{"horizontal_flip": true, "cutout": 0.4, "questions_per_image": 8, "encoder_mlp_ratio": 2, "fusion_encoder_norm_position": "pre", "fusion_encoder_parallel_block": false, "epochs": 9.1}
Rows from block 9 of the image encoder of a small model that answers yes/no questions on an image's attributes, named by matrix and row number. Rows with one number belong to one neuron. Each number is 500 + 25 x the weight over its row's rms, rounded and kept within 0 to 999. All counts start at 0. Numbers have three digits each. After the name is the row's rms in percent of the matrix's.
After each neuron's rows are labels from the 100 images, of 14976, where the neuron reaches its highest value: "responds to" is what is common among them; "patch colour" is the nearest of a few named colours to the mean colour under the peak. Only what is clearly more common there than usual is listed. The data: photos with spoken descriptions (Open Images, Localized Narratives).
# fc1: MLP up (encoder.blocks.9.mlp.fc1.weight, 256x128), inputs 0-127
# fc2: MLP down (encoder.blocks.9.mlp.fc2.weight, 128x256, transposed), outputs 0-127

fc1.250 103:510450518436493495507511512501546431487481475482466504495503496491470487495512517490480473482501491510490524513522465444502502494511480476490500523519513471501471484507461489481490477521472517490450485492480490509516499473501516499507494497495466480476428500471416507521494481496463467471493503457500474546500495466525486487482508492495496432487480514492461514508468457481487507446518
fc2.250 094:526444498502510486470513426531545486538511523533506504506519508480486502620554498534530488523520474518515501506509528481506523515471495511504491517556527552502511503504509526507495498488496547513486526517506474460506475509479498496509479528460455520533517494481516464484501529486488530519488545501505507503481489507500513494518484462492483494503501480520481486493485517521485540528485
responds to: text has "water"
patch colour: grey

fc1.85 105:503514541474441484531500480482501504497470499465474520542506483517502512535523489494508469527501493489461498534551499511476493484502515513522445554536517488535469509457520501490480511483517484502509510467508465493507505535459520493516508533496472497498461501531413490503488561508496537483549495491492524510513502486505521490483478498526506461491490483482518503574486495506503517445501
fc2.85 099:468476519500518498442493443494506514563482517526521492496517500475517534551481516505516540497502474473500506502495482513543511520522523474502505499513533507534532531516489510516507518457510550480482537488507504433507503524507513562531486510503442477556507501541492521449512502488521475499505491475513515477483520587497463457491511494505490490514516505524497497493491503506496500488510
responds to: text has "sky"
patch colour: pink

fc1.153 098:495481491482514486487461483509471485501495488483515461480508501483470493514512520477547495487516490522561500515491536539469507496518530512503487502496506508513557524494484522474552502552487474488520474526509501478507427453503508472494487434529450466472479456496512505485506480551435492492500510480539538502483500498513509507508540478486494468465494464497480493492469450510481480490509
fc2.153 089:479530472486509439517524474511514548502515536532504472483484482456498571535470506504480503536484505497490492513504525492510496500461493568495508515520508538540565486507496500535517507506528479505520501526504514459503445538502466495485502491494478517518486483533538507429493493517473485511491532494484535555478476508498495463503505478504511477494484478475511461478537491526531501512487
responds to: text has "sky"
patch colour: blue

fc1.47 188:463524464487513496499482521510482516523482471518518485524492527474506496542469553481502493465522529491531473494465563523486513448509448479551512531453541521483469525508540531478478480493514529524510493500544504499468470469479467490504516508515484462468493511470480475474535523485477505472455471512483493511479528478468527461505478490502522516506483506501524456526536518504499532491492
fc2.47 126:497491512505527506477487454503447488548487420612478501514515504478501474585480485495500536431498494486474507491503491496499500479513491479499465512446539499497466496496492491489502501513505497507502508501501505457531482499496470464489484526530496528449496511490512497467484500473498513488496506512498509537506524504500501436493492506502511506498485541510494489458511488510504505483462
responds to: text has "plants"
patch colour: green

fc1.243 097:475477452475524502453477502524510475484485466486542497490509498487481469513494540468485508520450527463510509515498506514445447510472472456473505434473486504493508521514490483507480487524471466463519494494495473499500470512532492474465487501528468529516464475498510499467508531513499482464535483497502499495537534491509435490477490498480476508480430475539490484526485510512495496501549
fc2.243 104:536462541513472472555486427533492510508502513503526502479516479441506526549457513506485450537534477510537525494499511495476505517493490527534490488529492519529551484491520528523502529474494497497533496529499518430504503533527503486497521490486490505465463507501524521478511479474500490513526531474506497461508465489493478442488499491543501487502488445508504488513481506498482501499550
responds to: text has "man"
patch colour: black

fc1.217 122:514504514516502552497503530486497502456523449490477483525505501489504475551467577518469470494517535471509496506532526496467507495508483474537521507491497494510487505481507528508465456489525552465564486513520517482508482499493507527522486482485466495485486506481512501478493539470496505465521496507534463508466513509499534496534469517484512525539517501422531511497546545515480525517475
fc2.217 110:470507513519493522513522399498493485547506480579510514494530512469492445545503486499528509485500497502526501491485497482501478508494494509511507512510486558512522502497508529512473472479509519509513530550483522420528450517534489515503511501521473506498501487471539526487502498512493526519492477521520491449516525501479501503512527499503487508517537411502494520486519513499500504493493
responds to: text has "color"; text has "white"
patch colour: white

fc1.249 111:514528476525485502501497435541523465509522475502513517522487483498454513516532445519539548500480499474506467509502524476480485516480550499487501498446474521491495491530486503480521493455468511503513512481504460478515504498508503485527500550461501531458488486471492507524488531485501481523507522428460484490509465519516475516504528507499485483532475477523487508534498503500483581477461
fc2.249 097:490508508488496493535540396493536494503486444539491494489503501472496427518548467498494478490485519504500510482513497513514503480495512507515509504531506528493506503471483502492528518525504520511528501514489503438491468478478535491479486494530447484479521484522521506557513469524495486505499497473488505458492462463497466520502484502500485488460524411520507464511498503529500520496490
responds to: text has "lights"
patch colour: brown

fc1.158 161:467504461491507497499477555482481541542490481487519459516481488500456519535472544486475501469478496479536489517480531493509483463523422495536503502478535515466492529490554518465478477493543514529505488478544522508497488462474485519513500501515461470452520523485480490496513504504463527473472494546482507513479530470475512477502476486459524518510509504492521485532547501500503531482482
fc2.158 113:499506492484503518493490446495424479552475437608494488513471515468499501551496486505499555423510521489478495500492500521472490489507497480513501494431505511497469504489515507510508497506518481501494491501483489481511498487495490440504503503544450527450486480508502502497491509489514503513501499498485497492508508510510492458511508533516492472513492552512479461465493504498492477493477
responds to: text has "grass"; text has "plants"
patch colour: brown

fc1.48 107:524526519529495503511472493456567507516480489527460506473513481430505530466527455515490541503492510473472503464489518456482495472459494503516510490521502552524486467514494504528498496467474510516505486516451492477530505501488480482492510524462451520497484527465509532519456517479524483505509497513444481528475495498478486481513478489511463481542496453511464463517492524484473475531480
fc2.48 104:480507504482514506520482403505484527538484480535522483455510492475489418493480510489466514536497534501481515506501539489497529497466503543516518504494499548500478489518488493500495510493488566504543487494516498435490512497496507533479492501513460499517499450483540524441489506509528500518503523524513494488482476489469519490506530484488502492510465442520518483510510470489516485491540
responds to: text has "table"
patch colour: brown

fc1.163 094:487513470497565516477533552490523534475494484484457497554488457473480488524492547516528476478503550508528486523493519521480506467516465466492462494482493490512490501504510478479523520526521524518493482519513533484499451450522552501545511502492505464507539517505460486497485531492502488511460482505477494524498505557499515459494508496514541532509486484462532522495491530511486521474452
fc2.163 091:496482529458500506505530409476468482554492474537491486508513507498513415511505485508509473514533467512506487472514520514503507495503475503498515527505501548530477512475519478497465514506523428511511474505514507469490477474475505489523470484512456482491500503485534529506534529490484500463489500519506489496505485475506519475432478485525499471480535481464522518490520479472460492512545
responds to: text has "trees"; text has "sky"; text has "grass"
patch colour: grey

fc1.127 104:489452462490467505483515472499505488503487472455562508508502518499509511525494503490532518468466497489508468506494527461461512530494511506504534467475497492520493478483479500495513535444475476473479498454483451490468478521560512511493486481471486466493470514520516474494513444480507441509498465478464519484510502488472463520496476482525497495472505496551477499577490512459494525490502
fc2.127 101:479503487509510489534526416504506503496510497453502499501485495488496441504498521499518497517512420516513509527491520490485482508430492471494525498555476526505523507505508516492488509483501515532522497516503528453530492504490522537509523516452476509508496567503506517503484509490505496491493462461496493468493453458491504476469489478496509512507499421465502517494502518479529435496506
responds to: text has "playing"; text has "guitar"; text has "lights"; text has "dark"
patch colour: black

fc1.231 095:526493512524490500496478480494546505507509463536479530496480490463484492507521465508527508490502492481479490489475527450488488529460523502502495469500501548482483457506508518525492495455519545486494486505484475525523487498485434495485505509456433504503511533478520520499475519512544483512512529473438488551473507473487517488496519485507483497550445437513466504536487544478495486519498
fc2.231 096:484486533513527507500492399517472509515508461559509515487513533458514414528529501509503517505483496522464502451486492503487511494478496524490491503525503557512466499503498501485487511493503527528521500513527475417504447507510514514489512493522433483503487453507483519489486516491495531515511537515495512484491503532522487478497508472493507502506485447499500466496514506514511468494480
responds to: text has "table"
patch colour: brown

fc1.114 093:478489466506522511533506473493518519485540502533480496494540505509523479546498566486511499499490495483490490521556529530515531484500550451522487537559482523512514496489537468499470512499519541499519492514512520502459503512469489528507499509485498476516526510477528444510522525462527499484485512503534472493474508484500532497522499497530479559543473492465528465514520523493492532569488
fc2.114 086:503534516551459452512511417490481488530516495523512501486526521506535443488482520521520488512504533508495513502484468510503515530515467527487545516502499556474482485523499501524488523506490542474518489502504503428505502501527509534522473480481468501521515490508562490516498507524506530511499470511466526504475486515514491469505503468509440515489497480499477509463492511522481444497559
responds to: text has "color"; text has "white"
patch colour: white

fc1.4 109:504507511508436477503479502510484491463505493530519499508502536511469468468530452500480444493495456490458541542455464482495500478485522512523511488533519493460478469509500488519502480462471504482506530489460471505520511480485511477526491558477502525485470495449518500506453487481533504506497510497468464493473501465469488501497486527469534440503529504529516490505512480493497475434476
fc2.4 100:501498507495516495521518409469494500548494516562471472476500504432494463544503469467479476501497519507528489458501498479490490469509491490524469510523523562505477503515508497496510472485523521502487523514500490460473474480464482503517472496511399497477507535493514490484514493485495523504453520527483483501525507511513508455485491483526507515510510496455535500491506516497521514478470
responds to: text has "sky"
patch colour: brown

fc1.38 097:490530476522516552520510463489511511451532491499431495508502478474457485501507554495518442505485490455489512503479525490542511454477502467509487511511481488513491488517519506462486517505532534487549524542508528493508522494488476563513481505485498496492474525484496505466490501484548534461499505483491485511522510503476529502539451498465497478506481480448530513490514518481440503524490
fc2.38 100:518482517512498486529512389507526514550502450567506510489510509469481430505495499493477504519529508497516494528515514505492461473506505499518488506544491557510496498516494522514501502496497532527550492509496491405507460508483483490474511495528428514463483507478519507484498503509483510499501519506527486478499523478480498490514493500492497514505498437508482494517497491518512487491504
responds to: text has "white"
patch colour: pink; white

fc1.81 104:480502544475444485530531486494532494504497531466477495467493482462499496515486520471528461509527512508491497524522511544512488485506500484518517491507523515527506480515509524535467517472503462486452498486531505502477445479475465519506485503487487453468491524547466529488504501538526476527511498518529536536525540515475526445535486460507515467509514479458553516520527488496472535462509
fc2.81 085:471453499488490427442480403518501511532483458484511474489517493468508465518492505516495506494478497522491486489477481485514490505499509509516480500496486550494469474479506511507520502525491488521466513502495485476473528531473512569474510481509445526557487512511479513483483474502513488499500476490493480471495527546519483446444500510522516479460489486515484463515496472494515521488517
responds to: text has "wall"
patch colour: grey; pink

fc1.212 109:490501499493532515547536475483487535497484492515494505544490481470503473493515478527531525438506488510472522495516508498470502476514428416506438500487483515521485501490533513510509454532477499478511545502510479496465465464502521533482483496477483497447504496477497520510495531482496532508514469487455472524502484492466510506509451508500493501514531485457510482496536555487464512508482
fc2.212 100:487480491503495504520529401495494507551512464561489513484511490512513445504520480500505512491497427514500487475512467497539486486518515498474494475492515530494491494480494469482533536488444483520496521546481497440495550511512544514510509509496485531514501488478533498498506465500479495518494540441519506473494475473506462497512482490500481504466470516485483509457483527496509483466504
responds to: text has "trees"; text has "plants"
patch colour: brown

fc1.192 100:510538464502489568538526496504481496455485483503466495523510494499487454546476559512516474513505505500488488503512527484496493474488487474491522512498509480544496472469495525511481497511525527477557482532483509494478515523500464549510490488500473506488520531488489495448512530460491512468544531509545505504508509486459548514564493508525494554494490470451521486506485518508451521490483
fc2.192 108:509520504525519533503501364513498504542516491556473502518481479445484446537525500522539500496510517508493487510495509481501502495493501482514487501512485545501516497490521511483502496511483530498518476518503484440506472483515512501524499511506439478485470520504547518492515488508500494520498493507494491429514506500493496470503496497477476517492509424510484531505504534496515466480505
responds to: text has "color"; text has "white"
patch colour: white

fc1.86 115:450523488508530504506492529479498524453467470491478461532467476498463501562495546504524526489481518477536507510516539503480536512532499488527502509511501525475492479506538504440467467513540525495549513464517498465451462484475486530501516507496477502491509502512528485464495493471493509460472482520490452511503530496481506479533495508505501541535484493467503482518576518528496514493492
fc2.86 103:504498466511496496495506393507462498561501473550500491508504472473500459538489512509473511506516497520507505500476523505513509520487502479508482506537513564493508498498514506506522505498493541485514525500527489414517468548480466473518456512515469486481500508504526481468509517503519473511507479506504501466505525530478486423520497489506524513520505432492521512488482503499506494496480
responds to: text has "grass"; text has "plants"
patch colour: brown

fc1.39 113:485536477538524512536517493498522487446481492524472502533507440436504493516487536509511430508518527480471486518503511498486493444527486479524499537520478538508463450492511502515495484487535556469534510513496525506496500535491457533522515507496481505503492532472543478475504518491503501482483498518479509502500525495474562490526478500493516541533513520446538523467516504499498499507478
fc2.39 104:473512491503494522498491390495490489563506478563482507483501526468492449517499542475493479500503509524500467467494480492500531516479491501519472503516501539485487494503499514511501497486491550508518488514463522418487463476482499523524482488503439475520487510499537471521490482494504517525467490495495480455508530510508502470502512514514494528495499425500498535478496512477499505488512
responds to: text has "white"
patch colour: white; pink

fc1.115 130:480537464475493519530487507486523496540486455489523479562506519504505495538499536502526513472527507494505489513472538506493510453514430483511487535472535496481488551510521510461447474487507500508521504466556487538494461470475483488542537500500489496465478531480556482522524512501463503470494466473479490523462523504486487517514493502499517531498532500479538471534530518502499484509501
fc2.115 103:496490500478485470442487457508467494537510442538489470504480474503520488537494527482511539459518486480486477502513491503541482497517519514478482499421500471491445496481483507490518490507505508489492494481479487494482474492497479481504490506555464510518492494495511499459511494504484500511482521525512499431483528484502497429499499522516508485490461538490531481414499538479479517485530
responds to: text has "plants"
patch colour: brown

fc1.135 150:530515516512508492501481491498512508469491492524495524497485480502502484472542437509481517464468494514491529490447480478497464498463508485470505493523450506474472468503510500532476487479450516510494525508465512527506494513509510459494467533462448533514506508416520542524467522472542482514520520484473491500491513476511491493530502517499468506544507489552453516490523516491471444496472
fc2.135 108:522531485496487487519497414510481501524509488595477502497501483450493462494498504489497486481519517511459480496510518498514494479505492491493497503584512538513500522500501490494494489524524571499497530528496507445507484503490508511516471520531396531496468480496505496479518506498522493501508506489478523493479520521511505463495481479514509491525535473496506506490526501477494530494459
responds to: text has "red"
patch colour: red

fc1.178 105:477494497513499540522507497508507494460511493483459470497505456489466485517514545495562445481480508475463488527500494463494479475508462480505514537498492493517485492479517502457468547491526561488552550518521523506476492487512500529547477512496484485498506538493497501500478543500541499480530509483492480530485514514492542503534464493490489519522490480463556533477494509466445525523484
fc2.178 102:513480518492519487509492389514478500568486473560509508511528511476462487526484515468489504500495526534502512497495488476488501519475499502501503501497502567526513517497495536490498519510515522514537481516511510436517477489522486526498502508518441490487485506480528514482526537490481501536501520551476504492495512486491524454477485497519497503523527422506479522477513520524511461496491
responds to: text has "color"; text has "white"
patch colour: white; pink

fc1.9 102:485507537470448515533519461472491489478496489492489530542497509510478519529475462520509465495537496478456480513486463505507460511476517526497503511533516474518447519512489491489500465482499449503453517458538485490520488520503516500501486496481500469528457534500451504478508525493483494481503475491473469574494527458475498500461499531500463458452491456473497509510477494501513499457475
fc2.9 092:516477470492499477499542449525502515593484519528497484483500496500487523576526498489530527499498453503513515524516479485498503510499494474507482523477501518538529511497511500488502503457507512480487516499460529459508502500527514536487521533489419499542473506508492506485490487526499493499524499501488475441507505570466496493480511524498512457494529510536485496559491488518512535492499
responds to: text has "sky"
patch colour: pink

fc1.253 132:526513531535522466488478473486532503472518498554491528489504502507493505481541416489501524483482502497456511480495479450500479516474526504495497491479506540499445467520459502521501498464465490518520515529450465534519510498480518467483510538468495533500512482430538494513485489482544504523525535488482475538483469494506466497489519513525478517534502489547460512517512502511481494500502
fc2.253 109:485489469494517533476530415485522502513501467511541489477491500479510409465471502476487491518505497515470508472497503498504502491463497542482513504534493534488509489480478494498529514495485561481512492494516500429495476482506484526514511486535444482541512460509535490480490525487496500497486506519526483465509485542487498507487522454495476505482472437487504484483511471514498463500539
responds to: text has "lights"
patch colour: black

fc1.165 109:497479466519534499473502431486425502505513501497561496527499529516511469509494552482539527488479508475524504543487545510480496548439496514506493498515486502532500513494497488480500527503524491512507529439512471475465449487502496508464506465509484509512483491522522504458458450514493470523528476464496509515526503460480475521513498469506511533503482464511482484492482497534517525508522
fc2.165 102:498485518477512537502529345522467511515499492554518500525512528465509472522509509496496508518512501508507523471483515517509501495479491500511508518528519565505490486508495485471518526503478540522517510516518464417496473517479519486498478504505438486499506511502513490510493509505497506500510496484485489467491489528481512494489492520515536475489530440507494500512479489498499509517486
responds to: text has "man"; text has "front"; text has "guitar"
patch colour: black

fc1.15 109:471488528473469439499482520529501472470520536448475519507505510504502465529504487483520475522532515541469500537482498479496498544502539515503489495538512467520451509514490485506493516502485470484469498446492480479474497493538512475491485487506501448504480475506411515505490479501519490533511480484489541524489468467501494489480526499525513456460513515519488533517493463506508489431517
fc2.15 097:510497500508494481475509381502512534516490519507535519520497495460473476574522501487501522465512483541543503520492471499514480502526487493536529534519513520480518490533506516497510527493500545502539535464498514439493480496477542499486494496523436490510491480515499469528498517501514481515504490523510519494477475513468495522523508529533503501509493470532537460537510467504497513501494
responds to: text has "water"
patch colour: grey

fc1.141 098:473463446502478541476501501520509480492535479481488513543488526496520482488500537501510514492484521510502487510474540504464476533493488508538510481486506540503468519514553512501507516489456504492527503474494455451523427508514543494489546476491499478513476486514479513495506491539493482524535498467494495490516522428514500522497509505519475485498498458543478521500495548530549539459530
fc2.141 099:522488505508491467501503370519493464511509477558576488492513496501505426506513502502521492510509486541508511481508491522502498507500485532493511510506475540514500477499483487512532502479514571512525498469472479451494477511484511517482487474501447487521509480504505487529479479515474515500492501476530510492511471476485502504454492491483499483498470447520480499537492484518500486508499
responds to: text has "lights"; text has "guitar"; text has "playing"
patch colour: black

fc1.50 101:540512483510459536487524496529484484515496465452564530494477470479481530492489500510529556502467511490479484545488545457513489476463467514537535508490490451508544496504502464481499477485489542484550491505458473498474517515531489494527507518487465528488500499457507516508474521483516456505519500499450488480511519478524471514500482526512517503529508486521453484526514517489490559485505
fc2.50 086:472493501503479483494479368463517516559500491502513492481478526488488517545497501493491504501494482519501473483525491485507485462493494535485482492459510552485479538505490504500495491501487464491495520493528505498531524494514505493487480507502441506490506493509471501559502489511497530493526481467477512453466477467491514498507529529530482491500515415501506459473485517529512494503481
responds to: text has "lights"
patch colour: black

fc1.12 113:498494464504489498502494484528483514447525454463561477526502473478460502512535499504507529489480469532499519518468542493485482480438492490494453506454498509543512478492496482517467492501477514484544501465479505505534562493490498493479484537515483544484493537472485483498512488495534488488553505498507452462523496521487465469533493512488516484524470491536508503508505477506466562480505
fc2.12 092:486476508527510457491524422494519485494508462456454505511490482463486490536474507512486454525504473495504460434496499484469510505484501497469522504489499522484502501518513504493511487489443448504508522521507489446535517527512500496500472502519510493458490532475529502511506500490488478502529482532519489426492492428486522512443505505483533491505509454491501542481479499504487523513531
responds to: text has "holding"
patch colour: black

fc1.95 104:445495501474511536445490517524501528475522437543519531513521517482451465550516501489502521477514531490483493523455485497472462515483474494488486482492493490506491556490533480471481470490505543517535486480538475466500490490478507478515504494509481513510484506495499516527529519482496518497538464472450500516537564494508473473487494498477518530511471484528496505528529521506521518435523
fc2.95 094:504494511506462497526494392511469514496525499550575484510493543460498480540498514490490449505505470510525513508504486495470502525465522520525498474480504504527523508475512495529501504483510517486541502480516531434521492509513529515508518487470451507493479522486500519469489512497504507517500527472524517435505490470495529475476509503531509470503466446516478489475502494520522472508494
responds to: text has "grass"
patch colour: black

fc1.175 105:478498500537518506527492487472511491448506484498474527513496514461486490515534560506521457510534523453493496538518531491495464482504491468474549494527480512530496494491506488461474509482503541458541482482516494459505493460481501535501482488480478495464480550511551500517464544468499507492510523519530498465516545502496541520534479499503491509501508486421509516532511509500467509543484
fc2.175 103:513492501517493516533495378511501527567503471541495493490503512472502432524491505513492515512499501502516512482499501514458517496485481486543503496551507578521516515509461526478512492503502545497548500484520511419509484477511503500501479496487456487502515517514534506523474485487513487509481510519504503465495523525512497475494511514528513511504506451513519523472504501494492489509481
responds to: text has "white"; text has "color"
patch colour: white

fc1.111 108:522498487483483530475479474509500491508519484483521500511501481507448527502505483536510521512464501484509506521456467487492500518486512507508485458450492457503555475487511497504508523495477516498549506486502518495488507526508516439461494526493486549526483475471511474494517526481529485526518491477517513460547461527513448478523523512482499469494486503552513526506522471484500565471587
fc2.111 095:516501516477469489517496385498536488507462497472507482494471515490507494571506484521487454481496474533510460471465499508509490493521501513482525514499488513524517498524519501514491477504505439496510470492491482465532470501499476487504509478479480504467501476466528523469502520525503483503477494518480509439469480470518486489465478504523536498482516430516497482500510467495493490526442
responds to: text has "lights"
patch colour: black

fc1.19 131:476525501556515507539522492485508510492516494488470472506505474508492493560456545516534456522537521483509503515534493502467520484530507511519532517518479505517479493503500514468493495494531538490563465514502522485491475534500481552494495497486466532477496510520532494481495486501493519498487503529543488483506527501490574484529468462504481564517477516433548484505505521504502531525508
fc2.19 102:490535483480526483527515439476500503525515495564517482478507507509508470514490526485488501518511545502501473489488486485494503515517466550488467489489494561485458484487494507488504498496512561501529524531491481420549499483471513567529513503524486527521506501493508501518473500497510508525496513544487506476495485547489512429514523481488525497510544456499513513456510516507514467477488
responds to: text has "white"; text has "color"
patch colour: white

fc1.99 191:483523513543515510556541492498511494475499514504483496464511447474486501509467539489496442514507482479484508531533530459482481471481488464523503537524487507492490475495489509497470504464535542485573492526535529505488476524492470532530492500480478502507488525485507487473501550483514517465492520513533476531498536521469547485487465489495495530545520484446530506493519514480469529530499
fc2.99 124:494519523486504446494478482499512510550501468542532501498508502520482453471504487485496542535480543502505490492477480471462503503492510531526491494514500552499480483500500547517501490507490519521531504539490478438537487495490534646493474502476476499512498499504501484530512500496483501529506506534498482468502522521494496476523508491490492506518505458523500516515480481477512475480483
responds to: text has "white"; text has "color"
patch colour: white

fc1.196 102:514522475487495509458509478542448485495475485479548486520489513493455486525487508518526514469447502528515513507513451455492476525505470473527511476474539488476538501486500489495529516510491517516502464470469495497499466503488533472486477476528470533487456498509507515515491545508501483504529464476508515464520511509520483516500482510474509451532510461544451515483484497481537563517557
fc2.196 104:490492497486470477515486403498511512526512544497537491476507493499517544518474500485485484509497521490504521490507520507493506516488482571521528516486493523503528514491489513496504526510496488513564483544543508440508490491509528536501496512446462496541476485501527512472513480516489505498500527523508502500499454480498494428508500458498499502490500444484539459476498493546520483497453
responds to: text has "lights"
patch colour: black

fc1.203 134:464519499529518501528530513511487507466517486502465492504529493495480457563487552510530467505531519476536502523553511495496501479527518454509528503534485509527493482475499508487480497520536539483550507532518489475472458493483481540526516492502479506515488509515556485479478512515528522502492514508518442507464512496492535474520451490502493552548495494434519502504541528514485510526495
fc2.203 103:504524477508524496513531423476516533537488501553507501517494484488504454492485500498510471525483519496487516497510532487476504513519494501509490513520529542478491492495520537499542481479507548506541494541511492406497487470504496543498487503512466501483508559488512495500488500491491518517481478512493539483486519522519506447541463506512500476511549439472485534439494509515486491508511
responds to: text has "white"; text has "color"
patch colour: white

fc1.17 101:494543486534516494494526515498501518465516495501503510531499486480483458550505557538508511510509531485491484473500522495495499451547463507518489516526489505537521539487522524452481495482514542475545504504563514480493467514497456499503506482478485482471528493486497506458492528477493487465485492497516445518478502477491535487514468452523486549550516503454503509490554509514459531509494
fc2.17 094:520501527505492505497531372514484478537503476521482505480521506469523432545509503493490482481507493515523519508500493497501501490488502510500507508509467535491503509522483501509518494496473542512515511505523514410500483515509507498507491518510435495511483512543553506504517509472518490542509494513466516467530483510507475467507538522499472506498503461551512515469496529499480474520496
responds to: text has "plants"
patch colour: brown

fc1.72 092:502524463499507481532475542542492509462498486466472510516468528476485499561480544498512481480497526456536503541482546538518465500484483455503499529509518533476459530481518515510462504511506530489501490508494523508485470483495510539523497488522506480463497488509493493495515510457514509447481490492457523526514531507453515511544468493505518493522482531440502465512558504472517538481489
fc2.72 095:511508502502492509488500367489516524512507484525493496497528490463516472545469500519523502514500538531494512514501494538497498498484499516494518504506536561476494482524517493505490514482507509511512538510520525444457495513520528509506499488490447506557489493521501478446487486462509494496503483514504537504501506519507513447544518499490487517495492455516489521449498503521484495525446
responds to: text has "grass"
patch colour: grey

fc1.65 208:477530499533521514549547512490507495479502484517488510494502477490491481536479549509511445513513505469504479512546525473472498463506508472519518524524470501513510479482491512492464493472523561487571494529502530504476487516492473543531479486473473523494493531488514475477516543488503506460502502501523488513499531497494557500539468481499506545516494503431545525496506533481461516543502
fc2.65 143:500553499498518499516504441499505501517515492544512502495505513537495442478520493517530518520517514490503489492495507506476501503498487513489497506545505561506466505475483539509498494493487560508535526543500520421528461505505513613491499505492481503502498513502539504515505498474479520495500518510496491451502536517484509458546517503485518521528534456509512539490502521505511469505515
responds to: text has "white"; text has "color"
patch colour: white

fc1.244 104:505491541456443480520514491490452513510519519479468553505474491488504514543520473490545447511505481499462503556477470550472487529505507468524502540530496467552509494507526488447519496495484466521469462447514470499526491506508504501503513478515477473490491496541472539507491512503505483503523483497466477529529501481472494468496479500538501480474510486488495527521478459491513487449480
fc2.244 100:492488498511530538449500412505476477574490488567505520489517485457508499560479488509500517479520507486493491524504506487515476513506495474482496531491546517519512499507518480517469517487501524510515512502519509428512499496502491532507512524498450512554505526496504496482484493491506480507502531487498526473497552569483511439498529480500481508517469484496521493535496483505495500503543
responds to: text has "sky"
patch colour: pink